python train.py --arch="coatnet" --model="image classifier" --dataset="photos of plants, animals and fungi (iNaturalist)" --train_examples=155796 --image_size=32 --crop_scale_min=1 --horizontal_flip=true --targets=["class", "order", "family", "species"] --num_classes=[15, 67, 181, 646] --norm="layernorm" --norm_position="pre" --activation="quick_gelu" --mlp_ratio=4 --head_dim=64 --fused_qkv=false --qk_norm=false --parallel_block=false --inner_norm=false --patch_size=[2, 2] --depths=[4, 7, 4] --widths=[48, 96, 192] --label_smoothing=0.1 --loss="cross_entropy" --init="xavier_uniform" --residual_init="scaled_by_depth" --optimizer="muon" --muon_scale="original" --lr=0.035 --momentum=0.95 --nesterov=true --orthogonalizer="polar_express" --adamw_lr_other_params=0.00079 --grad_clip=5.0 --steps=6700 --batch_size=512 --epochs=22.0 --lr_schedule="cosine" --final_lr_fraction=0 --warmup_steps=330 --weight_decay=0.007 --adamw_weight_decay_other_params=0.05
Rows from block 7 of a small image classifier, named by matrix and row number. Rows with one number belong to one channel. Each number is 128 + 32 x the weight over its row's rms, rounded and kept within 0 to 255. All counts start at 0. Numbers have three digits each. After the name is the row's rms in percent of the matrix's.
After each channel's rows are labels from the 100 images, of 14848, where the channel reaches its highest value: "responds to" is what is common among them; "patch colour" is the nearest of a few named colours to the mean colour under the peak. Only what is clearly more common there than usual is listed. The data: photos of plants, animals and fungi (iNaturalist). In brackets: how many of the 100.
# convs0: expand pointwise conv (model.blocks.7.convs.0.weight, 384x96x1x1), inputs 0-95
# convs1: depthwise 3x3 conv (model.blocks.7.convs.1.weight, 384x1x3x3, trained with AdamW), a 3x3 kernel
# convs2: project pointwise conv (model.blocks.7.convs.2.weight, 96x384x1x1, transposed), outputs 0-95

convs0.121 090:134192114123126141138098158082211106166113112179147113104122147096134109139155147103184136114141085109147150149122103155168109173158120200124168172125081162103184076187163175058169173152108098131195109141115117155136158130123146072149105148177126132123170099104114132091140079129099095136
convs1.121 091:113089107146070115177123155
convs2.121 089:093108190074123135193161131115101123159118139144208118103130133119169166135119105168135128080170104126092117150121145181143077144139120139127089097042167138138148103174082105098158164074149155172141118156111120128070145111108135105162123107096138143136166137178082127065185070150104112179
responds to: class Insecta (84); phylum Arthropoda (84); order Lepidoptera (50); family: Nymphalidae (33)
patch colour: brown (55)

convs0.39 109:144188087131057105098143220131143193118126143135153139149120170122084113142131100156145123145132092126132115110126098156172123111151170144156176136077165132110157117070152111112069129124133104210172106126152080113139144100136138155171130100117152136100199153160122099051126162188078145127
convs1.39 107:110100109106096076098092091
convs2.39 124:074166166178107199121163157145144105162138142143127115142154072090166145130181027140098095094104185150174113099134106162114128126125115146102112124146155215140128130096111172106147165166173096110135123119108112092108123131165122133080147146093162077187119139148117130180080093145158147171
responds to: class Aves (87); order Accipitriformes (25)
patch colour: pink (30)

convs0.205 094:199154141135099171109116140105193116182205096103080114134173097101148144137135118152122102158101133123114106178105177148122192095179150119138126125098088127124146197117162089143166103129121116131130081051168129182070143153087113133118113124099140076118173184169128103163131111164167112104
convs1.205 099:095106091089099075118117098
convs2.205 128:127112172145083162140114104139041130092146126158169177140082117131116103113178137080071088074177164110132125089147074162144084111080146131144171171149166097127132113136100150115151203167177138161091108148067092139176109152172156169153130147152147152179123103124109166120101161121095154144
responds to: phylum Chordata (92); class Aves (89)
patch colour: white (40)

convs0.353 111:116105160186082118090097133169153153145114102115143137168136139176147105144148107109129140099175138136164191080158078113119152183110109116185149167062126145124080159113106147182178098138140186111121203111173151151106121122099117094132150086110164133159078168153078068168130187109104103141
convs1.353 092:141153179163139149145171171
convs2.353 104:073175138106149122138172113142147166067122170077110072109164131123175190128078098110096114153131074108121074164064100116149138093126144122156161195157135120108110134166117127120108169134140153148160147189045139093077153102097133191140098145112149080142140136161131135124100105125192164112
responds to: class Magnoliopsida (38); phylum Tracheophyta (38); kingdom Plantae (38)
patch colour: brown (54)

convs0.302 113:171091156125093141172094184119099164106073143116153140153163188180140186172116169102182140080148114141157166086092128168082090138128127104141142138092119150143150137103104160150143151081108118141095125105119103091093128100097064092126075076112108079157158161167105062081113177090110146117
convs1.302 093:109099098165163090144178110
convs2.302 098:176126112071113104161172103139121155116089175077084083154123134214143180169154073157162144147188173099108158097142116134160131170111132130139091168153169069131129173151103100172126135123153138141172189161165116184175127137102127173165133106187119128128092128124127065116136162106131146149
responds to: kingdom Plantae (43); phylum Tracheophyta (43); class Magnoliopsida (39)
patch colour: brown (61)

convs0.371 078:168097121126158144169099112144138184096111106157097142103105109164148121142139126132121144082157153107171152108111158061109123123103172111135137149107127146181087070083128098170116096154170146081182112098096082165102111145171111212107136122068082131175088120127076173091130127177177122062
convs1.371 127:112138128175207123135143125
convs2.371 078:128189113096147111155100113177073072113125124160117131148130110103169178135121132137210129085098145115132039143144116165137115126153102128146136114090129129083139107125121125171120030094085122129165023190135155111170133120092122111092165180097121149107097112145148093153124090111125156106
responds to: phylum Arthropoda (90); class Insecta (87)
patch colour: yellow (42)

convs0.27 092:169136153180164112167113137154185134095186128181120105117181143138102162102146160097151157178147142115111102161073111143125174129091118164126141141184186184132078116140114194081165110117122125138091084081115127105112113095110100172073094066124146158107148122156161171078143113066172120130
convs1.27 093:164167147121080081111098109
convs2.27 103:138116129145176147072115098161076135178167133106191123127168127157072086122113143112149173113194171141106087108158125092088107166127071115122151101070123122156082092152149134177133126126070142104146069126151075143117112084122093136150088116151112110147166109122114107151169125041066171137
responds to: order Lepidoptera (40)
patch colour: brown (59)

convs0.197 084:181125094134102130148155150137098138121109188137142146202158114151129120129146169101156070110130130120199131144108126222130124145135092085130078150151126177083106110150160086134107145106116108139164129116086176118114130121127173150108149137215119191123134175164094046129106194167124104156
convs1.197 112:108159099135200121096144107
convs2.197 087:120145151169076206123164137151141135165113141206187170136085135143141093127201160138072145121113167162088152166145110157146125117157200129121141109095098125151150143109130166119149191165179135113106078130095154131145145129100156108143173169045151106187145114121137152141098082158146159123
responds to: phylum Tracheophyta (39); kingdom Plantae (39); class Magnoliopsida (36)
patch colour: brown (62)

convs0.241 065:170146131124130141153115175138157097142095128168109104129070138114096086081145143192120088093136130099130195137139112168151074155151104141115152107147112140080132025118184111114068072146105053104107133044086162139114112123110147095136121084141154087146148119151097150133153073150117156103
convs1.241 092:110119105183160169096118089
convs2.241 082:131129129151138106141111128071140086129115098107128152143113080111085123096137095134131113118101097140154147091114138193066092165096084174058141165121096116091168104130203138134104055121106148060134118130101208103114121157086159121140101100116127171215125088117112114069135147113099102176
responds to: phylum Tracheophyta (36); kingdom Plantae (36)
patch colour: white (65)

convs0.7 079:145116110138169071067092215131159119112075180163105118080101092091136173072121170151125126123123119147148156086048140169164124105170133174124111163121194103123149122128112134128125130118114142158147116084213088123124127128203157089124196124110162146097097116101115133137141111167111142142
convs1.7 095:114108076132108103170173160
convs2.7 080:178076163081153084166126097142094128093117137155124196106128160066157104146123138146104156147186142177158125105117133108112101084142151036142154111165124112148183124137128166120122120098122101113172194149146129122132089128135168172119054162196084158145121155125155153162057139081132120111
responds to: class Insecta (72); phylum Arthropoda (72); order Coleoptera (30); family: Coccinellidae (30)
patch colour: brown (56)

convs0.57 058:113132117141134132102110070124170102121122141061164069101112155153125170226132120112109123074098117114137123158131105119107087053113141131080209137121169066118149123103134118167139072137108136117110040114134062081160105096105130133121080124124086126118127153155153153157060113111121103142
convs1.57 104:165160145092092118099107077
convs2.57 069:152126091099132123181175151148158124167164154132075089165209129094136133129116156099167115130119117087153151131149097111153153125131125116098193108130144143228099161150149163192115131095133113103061146135103151155167147173105122064150162128132093151146098165133224151144131111081167113145
responds to: order Lepidoptera (34)
patch colour: brown (62)

convs0.56 098:132124133104097095162105212157087124151113167145100135158111091119160034130161118133147169188126169124157180099150106173103169074101113118119131114071154178134149111068130095155101078169141104140148140171114116098151097108093175163157146167175147168129177119140145146097119174094093131089
convs1.56 096:090140143093149178088163148
convs2.56 093:174076134173149074105079115162128073111118091137130153180172118181108098156115129121176144167125069052148140135086135079131125167123115143090133111100160110075097130080143123129074148120089192141084084095154094173101097154142124131163156082139083086105131157099112102105165144097093157092
responds to: order Lepidoptera (37)
patch colour: pink (38)

convs0.279 094:132151123163136101100129154128138128149182099117102113178137120144121144069129124108202089159100136184130104146132182194109188141162127091175093124158076149122101148129188097128169106115135102147047137096094146157142172141124059157112126118120115130070183076161111175076111105156169107105
convs1.279 103:093115096091120086108091086
convs2.279 107:131117174151146116139151117109105112168209150131142088147066116168174131117175152131087169097138062147165159055128090173152113158077156120128182149103088137174120123125118190115130079182152109142162072110099103140115184146140110166142151114153156139138081153133089107140161191081150149100
responds to: phylum Chordata (93); class Aves (91)
patch colour: white (47)

convs0.270 168:138153094145133143130083112071088154122179159159133072147112098095139165153159090116105095119178083157054135139112088164095149157078100104122112153102130099110122065115116116120116125098115131129093170059134139163046112132170099086112168140090091129100133078129153070106088147181072163110
convs1.270 120:139173165152186155133137098
convs2.270 192:095056170146153141100177123119076090152107159086154182102159126121145078136129149171145104171068132137160142154175161135154114133126144133112102056157162164099120152131148144079083156124131142100183120165113138118179096137126117127108169145189187143140084173065091182081118093106157098150
responds to: class Aves (87)
patch colour: brown (49)

convs0.324 059:144117151134105096155126155118210143136152154116118153086104153179069096086110123097164060136102158138108081116135124055090115144179104148099152108122149138103188082160109098132056087111122117104080120108112186106140102114139157113133147140104105171133179080142088145159044132148073159116
convs1.324 100:195138178110137153117156115
convs2.324 058:130160126160154126091070141162132182094100059101080077139123120163146149151119108150168090138102136137169090177174211136102114174125096125192105173136101138130132187083124104116141132114121157164119098141126099073178142134119097132133051104086102114076118105151151097208142104142126106149
responds to: kingdom Plantae (47); phylum Tracheophyta (47); class Magnoliopsida (25)
patch colour: white (33)

convs0.8 081:120170115117178176144117112116159132122127105153137116170071151058135129092110107108127154160077201100138163124169138123135124171068061122101120180142120166165182115144133106082168061116133124108159080101143131093126169132108039108097121154142132113144124054181152106137161150074136109122
convs1.8 114:121117086098128095075086100
convs2.8 086:138070059150105145093136121058158126130108144141126106119117141163197128115151151213109175154157129180133188111098116147116119154173070162180106122091188121148129120119074149156091116085117132142149063106097182119111114185127186114097126139124110174126082112089113152109099109130122137181
responds to: class Aves (94); phylum Chordata (94); order Accipitriformes (37); family: Accipitridae (33)
patch colour: pink (31)

convs0.61 083:231189140109127133158190133130163170104162120101125123164118100153149130128132148119129086142119125138180135091108147150151114100125126143147078112189133118124149135127195073194084081173144159134139123182158171097149133147108148181100205155135163140100183131140079111146088183154107151117
convs1.61 093:115186117154141121098159075
convs2.61 084:112133097119116145108109086130099129097169122082136096130169072195126084120104097084156133121140147142130158147110123105085106186108105107115176176136179100180192129122101150185138038131143098137156165075153138044104112128089125144159079120179126138099126132089091113149146173119066135105
responds to: phylum Tracheophyta (27); kingdom Plantae (27)
patch colour: brown (58)

convs0.26 068:135149141164106119123189115092126167096132126119191155176132155153133139117160142121107116082161152161112129127154136084125164108163089157116169168179140160156158200103111082140157160088126157120176213144105148093075097132097127125099143115047128146111093172131118101162213163116175160100
convs1.26 098:100087082106086115127082116
convs2.26 077:092193127154163160115097099152118182155146131138096112135088154145158168146181101104133082151081215128109189120134133171082165184163083091148133173180146126102084135134146161090149086137134147111132137123106096141112062124111166168064118123047158115123103092139122109119158138077130153121
responds to: class Aves (84); order Charadriiformes (27)
patch colour: grey (76)

convs0.154 098:116175134090085136138096105100151173103101066126114157128111114125117151076124161139148194072099066097125118129123134120087147121131162106093157121118136222120101181080117056120095109132123075086153135126124076098160104145185163078196146130098128102110081118148109116150172195145122136124
convs1.154 117:133167107150199158130145104
convs2.154 075:132048079109115117113135122094185080087138142141165097134098122176145154155153075215088149135132099107088165130162094111145089121132088121145105120065138141139090171087166105169138139134152070068127125105106138165166197122102111114103128117085085095156083123129099141104144129102203101145
responds to: phylum Arthropoda (77); class Insecta (72)
patch colour: brown (60)

convs0.351 084:140148086105138094138128122121122128181120095153118139161096167160093156126090095120109127104196132114108084153143124108118145073179159159094169172091089144173165090117092148136126049121138170165153080073109133073176235117111146120156125117188137135146109155171112120112144160151133068146
convs1.351 101:113080119108084082100112094
convs2.351 086:088130119170127133114137135133107103150076148142105104124112070117164102122184091115137125132157138124156140073113058129134128087077168104133151147164136147158103071117144108165099062181145095155109105098114068104094080152135171146103132074084150061102094185153111120174058178094174124129
responds to: class Aves (99); phylum Chordata (99); order Accipitriformes (42); family: Accipitridae (36)
patch colour: cyan (33); white (25)

convs0.359 123:057158169098107134101068185124130088157132172151113127095129099138169083105142097112147139120105138106172128127139140077087191068164135067108133131150160114120155147144091113121165095135153162141171159110093129059083147127160135138106179062170128144106087110159128084186140113160195160153
convs1.359 094:177136153173156175137115157
convs2.359 114:102146171155120159155121098109137151142132101136065158169136090108098181112094128142157095164128153149112173041060175157147152114116135151165141101173104154133094082117120092137112116143124125132068083121124099100138082106111149138129132083096085168068135108105092190201186128147060142112
responds to: phylum Arthropoda (67); class Insecta (63)
patch colour: orange (30)