config.yaml
crop_scale_min: 1
num_classes: [15, 67, 181, 646]
mlp_ratio: 4
fused_qkv: false
patch_size: [2, 2]
label_smoothing: 0.1
init: "xavier_uniform"
optimizer: "muon"
lr: 0.035
adamw_lr_other_params: 0.00079
batch_size: 512
warmup_steps: 330
Rows from block 11 of a small image classifier, named by matrix and row number. Rows with one number belong to one neuron. Each number is 200 + 20 x the weight over its row's rms, rounded and kept within 0 to 999. All counts start at 0. After the name is the row's rms in percent of the matrix's.
After each neuron's rows are labels from the 100 images, of 14848, where the neuron reaches its highest value: "colour at peak" is the nearest of a few named colours to the mean colour under the peak. Only what is clearly more common there than usual is listed. The data: photos of plants, animals and fungi (iNaturalist). In brackets: how many of the 100, against the usual share in percent.
# fc1: MLP up (model.blocks.11.mlp.fc1.weight, 768x192), inputs 96-191
# fc2: MLP down (model.blocks.11.mlp.fc2.weight, 192x768, transposed), outputs 96-191

fc1.562,101,235,209,171,205,197,226,203,207,175,185,189,160,186,232,208,198,190,213,217,180,220,207,179,189,207,164,189,194,210,202,192,219,202,184,205,189,172,155,194,170,206,199,214,234,212,228,229,162,192,182,217,205,228,193,190,196,203,221,189,242,181,176,200,217,198,230,224,212,247,215,191,213,211,241,242,202,218,192,211,201,180,177,174,209,203,179,182,134,192,219,204,194,207,213,186,210
fc2.562,108,193,204,190,202,229,194,233,187,195,187,212,197,203,233,173,176,187,231,208,218,195,211,164,174,197,207,213,216,204,190,195,222,184,215,194,185,197,200,224,231,179,193,185,205,235,188,220,163,214,174,208,205,220,209,195,228,195,224,193,160,214,189,199,206,187,206,192,176,191,223,200,206,202,215,154,166,215,190,195,229,198,169,209,204,228,229,234,212,194,212,210,139,196,203,189,202
colour at peak: white (29 vs 4.6)

fc1.739,061,190,188,213,195,178,232,202,160,220,165,207,215,221,210,216,177,196,197,209,199,220,179,205,180,178,191,207,206,170,220,209,209,200,153,182,212,203,191,228,204,190,191,198,217,204,201,210,189,186,209,184,169,211,203,197,233,186,216,191,198,201,205,208,217,223,194,213,183,184,214,166,229,175,224,201,234,209,193,198,152,163,189,191,194,216,189,217,185,244,141,233,189,209,246,166,211
fc2.739,059,214,218,193,195,184,212,160,196,211,221,196,207,190,219,209,234,219,133,223,257,218,219,216,196,188,204,223,203,206,209,203,190,220,204,174,211,230,181,209,203,191,188,222,175,224,197,218,189,216,180,204,210,204,217,208,165,211,148,167,167,169,187,233,166,206,183,183,202,199,201,205,176,192,254,182,207,189,175,204,227,229,184,203,187,215,227,181,238,169,191,156,222,196,209,178,194
colour at peak: black (26 vs 2.1)

fc1.677,068,221,178,194,208,207,222,251,224,196,209,198,214,175,184,182,179,197,178,191,187,202,226,190,210,210,218,165,200,173,212,202,220,253,209,178,183,195,194,220,227,213,201,218,200,177,144,184,173,208,180,186,196,229,188,236,194,177,214,190,200,224,222,177,193,198,196,206,165,201,194,189,227,179,217,138,213,213,186,194,189,191,197,179,192,192,223,137,230,227,201,171,183,207,207,224,198
fc2.677,067,201,203,191,187,180,225,204,179,203,175,221,168,180,185,229,189,195,191,226,249,184,181,165,198,180,234,231,208,227,196,197,179,233,191,178,207,210,179,163,211,191,231,208,165,225,189,230,218,211,211,171,214,185,198,191,185,214,195,230,189,223,173,242,211,202,202,190,195,199,220,198,175,183,176,219,182,232,181,216,180,205,188,197,199,189,209,197,185,181,224,245,166,214,186,205,193
colour at peak: green (25 vs 1.9)

fc1.468,083,201,182,233,200,240,179,201,205,219,176,207,187,194,204,246,164,183,195,224,213,190,200,183,189,185,192,236,202,206,213,210,210,165,202,202,201,233,182,224,140,235,201,179,189,202,155,205,230,168,237,200,244,188,193,213,212,178,210,205,193,194,214,199,207,220,211,201,212,228,208,210,216,182,196,207,196,199,181,217,189,152,189,202,196,181,205,213,192,230,220,184,214,222,220,205,176
fc2.468,080,169,251,189,191,169,205,190,203,190,206,200,162,242,229,226,214,205,200,201,164,181,240,202,223,179,227,215,179,218,181,228,179,214,179,197,163,219,213,187,216,194,213,215,233,198,179,185,205,198,220,176,187,233,211,217,180,170,179,199,217,187,230,222,165,173,212,161,207,188,199,185,183,207,196,192,180,220,194,176,219,199,208,200,159,246,227,204,182,193,221,205,172,175,184,171,194
colour at peak: brown (56 vs 23.7)

fc1.411,109,195,182,215,195,213,202,181,203,193,220,224,221,182,202,157,194,206,205,201,178,219,198,155,252,212,193,220,164,142,188,223,166,205,198,211,195,218,214,189,213,209,216,186,166,234,193,209,177,187,201,172,173,218,167,207,186,201,209,183,194,187,195,215,169,191,206,209,154,183,233,215,196,189,202,227,230,171,184,195,169,240,179,200,184,200,206,170,222,198,206,204,180,204,156,230,201
fc2.411,116,210,201,151,206,155,170,236,176,165,214,223,213,214,214,183,199,192,220,203,176,213,182,191,198,180,189,191,205,202,201,214,179,204,219,222,220,194,227,196,186,213,226,206,237,162,214,198,230,229,231,192,199,207,180,188,159,186,171,180,185,179,204,187,215,199,220,203,236,171,176,198,206,193,197,217,256,183,198,188,211,188,236,211,195,189,185,205,208,211,177,194,146,194,189,200,183
colour at peak: pink (25 vs 9.2)

fc1.287,095,168,204,199,217,206,202,199,181,220,182,184,209,178,177,156,243,190,219,202,193,178,169,219,199,215,228,216,202,192,195,181,180,195,220,200,225,210,179,221,181,202,198,239,197,167,224,225,216,171,198,238,190,183,165,189,218,194,209,222,201,204,223,186,202,210,191,179,224,178,184,219,205,186,210,198,204,155,208,191,212,191,190,215,200,217,188,247,162,233,173,204,208,212,187,192,168
fc2.287,098,186,195,210,182,205,173,198,199,215,207,202,243,188,191,182,186,189,202,181,239,175,223,193,160,214,210,185,202,199,201,196,168,204,213,232,194,233,197,174,226,163,196,194,176,179,178,182,220,182,162,174,179,194,181,209,179,191,169,162,218,193,209,238,229,201,196,212,178,223,208,220,207,212,230,248,167,196,251,225,219,171,190,219,182,180,209,162,186,194,231,208,202,191,222,226,167
colour at peak: green (25 vs 1.9)

fc1.577,101,172,219,214,239,199,208,176,189,183,161,188,168,202,197,193,211,232,179,197,188,224,206,176,219,240,233,206,208,218,211,191,238,217,203,202,232,199,207,203,206,198,214,193,209,213,192,224,177,178,206,192,161,167,216,191,188,205,186,181,194,213,215,162,216,190,195,191,205,204,221,192,222,200,238,181,210,157,220,199,172,227,222,191,177,189,185,176,203,245,161,171,153,224,207,201,218
fc2.577,106,224,223,180,179,199,194,185,214,221,187,196,224,208,215,227,200,204,179,174,197,223,234,188,214,205,170,170,192,182,216,206,191,210,195,194,205,235,223,190,180,202,184,198,208,226,211,227,195,188,181,198,175,233,188,224,182,201,190,175,138,161,216,199,198,227,234,190,181,180,234,218,209,189,221,205,175,240,202,183,213,207,179,222,210,177,194,198,206,202,189,151,211,197,190,205,181
colour at peak: black (34 vs 2.1)

fc1.212,043,196,211,168,197,220,218,195,192,182,195,242,190,180,199,204,183,174,183,179,218,205,203,183,178,193,203,202,171,169,171,217,171,177,185,204,201,176,193,218,191,197,187,197,189,187,197,182,218,179,208,218,217,221,165,218,251,174,212,165,203,213,219,184,210,194,223,229,205,180,202,196,187,190,177,222,192,226,194,221,213,180,173,248,182,218,208,194,218,199,185,189,204,197,201,207,201
fc2.212,045,209,194,195,203,198,210,214,200,185,202,214,200,180,200,204,179,231,248,176,182,196,190,213,209,174,225,190,217,197,227,149,218,201,239,212,176,219,199,183,200,200,165,222,175,214,231,220,188,229,222,203,182,196,192,215,177,189,186,236,203,174,189,234,219,222,192,215,199,200,235,206,190,225,230,205,219,231,233,198,159,203,192,222,195,185,160,223,160,181,233,191,205,208,201,206,209
colour at peak: white (44 vs 4.6); pink (31 vs 9.2)

fc1.243,105,217,210,186,217,156,173,195,189,173,161,194,223,177,174,190,203,200,196,170,173,176,193,163,238,223,181,175,197,224,186,205,208,157,180,217,209,212,197,152,196,185,231,204,236,221,216,196,192,208,180,202,217,168,177,187,167,216,173,194,179,201,221,213,207,194,241,193,191,211,208,194,191,197,213,206,228,194,203,176,187,190,210,204,224,189,230,217,183,178,182,178,210,187,194,231,204
fc2.243,113,197,203,218,171,209,210,223,213,169,186,205,212,222,231,184,201,201,199,246,250,195,190,198,152,190,194,213,202,167,223,183,189,216,196,186,147,170,186,205,171,229,232,191,198,208,178,221,209,204,207,222,231,195,202,218,195,159,211,180,159,233,208,182,189,217,193,188,186,225,210,190,193,177,184,215,218,190,224,217,218,184,182,226,235,201,225,180,164,207,210,192,203,208,196,177,150
colour at peak: white (46 vs 4.6)

fc1.122,078,218,209,189,202,200,211,214,216,194,197,252,185,168,209,169,196,191,186,171,214,204,201,185,186,174,184,189,214,178,204,180,204,191,219,179,229,192,190,213,191,193,148,221,225,201,178,210,184,231,196,193,206,246,206,222,209,232,187,175,189,207,181,200,192,188,224,197,189,210,218,217,202,236,210,204,172,220,196,230,185,178,170,213,208,189,248,186,183,187,211,217,183,258,213,170,195
fc2.122,089,202,228,230,171,232,197,171,217,205,200,239,175,227,186,183,202,199,252,203,200,214,192,211,160,196,213,214,200,204,208,161,235,212,226,203,189,208,186,224,185,213,203,189,212,162,178,194,206,162,222,202,173,199,207,196,213,171,202,226,197,214,178,187,183,231,208,224,164,203,209,184,174,213,196,173,192,211,214,199,166,198,169,200,237,214,211,223,191,202,206,232,222,170,214,191,214
colour at peak: white (63 vs 4.6)

fc1.28,095,163,242,182,214,231,211,196,210,205,217,162,196,198,162,208,231,216,197,183,202,198,197,181,206,184,219,206,166,219,173,168,214,181,214,220,198,202,212,241,179,199,184,187,225,171,208,214,239,226,224,195,203,177,151,208,222,178,247,199,207,206,198,202,196,178,209,192,198,210,191,211,205,197,205,185,178,189,193,196,174,216,196,237,178,215,215,205,193,206,216,196,211,161,192,231,183
fc2.28,098,204,174,196,186,204,206,198,236,217,184,193,167,198,188,157,232,219,243,206,187,209,200,202,188,170,220,197,187,210,204,211,226,227,197,201,204,189,213,221,180,204,217,169,212,208,226,205,174,239,170,164,227,196,219,201,204,194,191,233,204,168,189,222,195,192,211,226,181,201,208,196,208,180,231,209,228,208,214,209,180,206,172,239,163,219,186,177,179,209,193,180,201,223,193,221,203
colour at peak: black (77 vs 2.1)

fc1.710,115,229,238,187,213,192,199,156,149,171,224,205,210,186,227,213,202,205,186,236,179,178,189,186,208,159,197,192,217,161,206,203,201,214,202,212,157,202,191,177,189,199,175,198,192,216,211,223,213,202,189,209,191,218,216,202,246,202,189,216,200,201,252,197,194,213,200,204,213,203,238,167,147,184,182,205,194,218,213,207,208,198,220,205,211,171,188,211,211,230,186,219,175,189,156,224,229
fc2.710,123,220,214,180,213,217,205,198,181,192,222,191,197,197,228,215,185,227,202,192,221,201,218,177,208,189,213,219,157,188,197,201,206,225,167,181,184,169,197,214,163,189,209,191,248,201,181,172,204,211,220,211,189,203,202,218,219,179,234,190,198,177,183,198,242,177,220,201,210,208,176,204,201,205,202,199,238,186,196,229,223,175,177,213,197,188,199,180,183,221,221,193,194,218,237,183,213
colour at peak: pink (29 vs 9.2)

fc1.136,081,210,197,201,164,211,198,215,192,202,216,155,201,144,188,209,203,203,230,222,190,193,196,209,202,225,193,176,202,214,179,138,192,196,169,182,211,186,208,168,196,196,192,220,215,206,232,198,209,233,237,207,186,208,177,206,181,230,199,204,213,209,199,219,209,215,240,181,161,181,192,220,192,217,217,211,204,197,206,185,205,199,202,184,189,190,185,216,218,184,177,192,216,191,246,204,237
fc2.136,078,180,191,209,185,188,193,200,260,172,196,196,176,200,214,212,207,180,242,188,182,197,189,234,210,205,199,209,210,212,221,171,221,214,201,205,190,215,216,220,144,220,220,192,217,224,171,217,228,227,162,207,202,204,161,236,160,228,203,183,192,150,173,182,205,201,226,179,203,177,218,213,198,229,220,178,239,194,213,236,196,221,178,202,194,177,188,201,232,216,154,183,197,219,222,204,166
colour at peak: pink (35 vs 9.2)

fc1.572,120,176,187,175,204,197,207,190,200,222,200,175,226,193,213,185,168,199,229,181,213,207,182,198,157,210,213,206,207,210,155,229,205,208,227,217,206,219,212,230,238,165,172,172,186,189,198,199,176,191,211,183,209,199,194,205,174,208,223,177,237,218,184,174,191,166,216,210,215,229,180,165,191,209,183,189,216,172,197,173,210,214,189,218,182,185,179,169,240,214,174,205,204,165,222,196,211
fc2.572,122,192,195,187,179,229,194,225,200,151,212,224,188,208,212,190,210,200,193,212,210,161,207,190,184,209,217,196,205,213,216,177,190,197,193,215,195,198,208,208,209,192,175,223,165,217,188,222,179,221,207,190,161,209,199,217,183,179,198,179,210,128,182,194,170,190,189,161,177,243,180,233,181,252,202,215,245,223,195,198,194,262,214,195,198,215,216,211,168,188,198,226,215,173,213,228,194
colour at peak: green (41 vs 1.9)

fc1.736,085,214,182,240,217,181,182,173,215,205,203,263,185,202,218,229,199,220,187,217,194,183,182,180,193,168,162,183,207,207,215,174,217,179,171,211,217,190,183,188,209,184,212,207,195,216,227,176,182,172,203,191,206,201,199,209,232,183,190,222,221,221,179,193,219,223,236,202,175,203,189,206,178,207,203,196,187,186,236,225,194,177,217,201,178,175,170,202,186,193,173,167,225,201,155,198,235
fc2.736,090,181,185,215,170,198,221,178,180,188,145,196,209,211,222,227,188,186,184,175,220,194,233,212,186,227,174,189,174,176,169,235,215,221,197,211,224,207,196,212,202,207,199,202,170,205,159,196,193,183,204,205,178,209,200,207,190,253,195,201,184,213,216,215,156,206,206,175,149,187,207,191,194,184,226,208,185,228,190,197,214,196,237,219,198,217,187,183,214,188,217,197,173,176,213,202,200
colour at peak: white (33 vs 4.6)

fc1.82,110,227,212,188,201,213,213,205,158,185,212,202,207,224,234,202,219,185,192,149,207,185,206,148,226,213,171,209,180,228,171,225,232,223,182,173,181,221,231,214,192,227,182,214,197,221,173,204,192,212,187,190,211,222,189,195,197,221,198,196,223,185,211,203,206,204,196,188,192,179,215,212,196,198,204,224,221,152,236,192,194,193,207,205,183,192,212,164,207,191,176,176,209,231,214,191,200
fc2.82,122,207,160,197,186,204,184,167,212,200,182,227,181,177,202,179,201,216,210,229,207,210,177,201,228,239,219,205,226,199,171,182,195,213,230,215,188,222,228,193,184,229,183,201,193,193,164,203,193,203,171,239,220,175,190,235,208,137,207,194,174,227,215,201,213,211,213,245,172,223,200,205,210,200,207,210,175,219,199,193,221,212,161,208,206,235,223,198,231,180,202,193,168,200,199,218,184
colour at peak: white (44 vs 4.6)

fc1.262,094,190,166,211,234,205,194,213,190,194,191,219,214,180,172,165,211,234,202,180,166,170,193,194,219,196,181,198,241,220,217,198,202,200,145,238,217,224,230,240,198,202,242,178,174,163,233,163,227,224,198,202,196,214,205,202,220,213,161,171,196,182,178,198,238,204,205,207,195,166,201,173,199,206,220,154,214,171,204,193,209,175,200,208,182,177,187,180,219,207,221,206,197,214,201,214,219
fc2.262,100,183,219,203,208,216,211,171,233,147,189,189,224,196,212,222,216,187,204,204,232,199,231,213,191,245,189,200,178,198,198,185,195,215,238,182,203,220,212,180,216,207,226,189,209,236,189,204,205,209,234,212,188,191,221,208,206,156,192,162,204,179,198,206,226,204,194,185,197,223,186,196,211,207,200,223,213,188,231,220,200,180,188,182,168,196,195,162,219,195,176,201,189,204,206,225,173
colour at peak: brown (55 vs 23.7)

fc1.628,100,212,217,219,186,206,177,208,205,183,196,217,198,177,181,223,201,210,204,195,196,207,220,206,203,189,211,171,191,214,198,219,206,196,185,206,219,186,165,176,214,210,208,222,214,199,165,209,200,190,172,195,245,241,225,148,185,187,198,203,181,204,206,174,170,209,211,199,244,199,192,205,191,203,198,220,205,180,175,164,212,198,242,187,187,190,205,171,142,176,155,181,165,198,201,196,230
fc2.628,113,218,202,209,217,178,213,203,203,203,159,216,217,244,182,214,232,194,215,193,182,188,156,182,191,190,235,203,209,191,206,188,175,187,203,185,196,181,235,223,201,179,183,214,193,184,203,226,193,178,237,178,179,212,214,231,185,186,199,176,199,239,182,236,181,193,204,205,195,191,214,186,230,193,194,205,200,235,205,175,212,227,193,219,216,212,232,216,200,223,212,228,201,183,187,174,198
colour at peak: white (25 vs 4.6)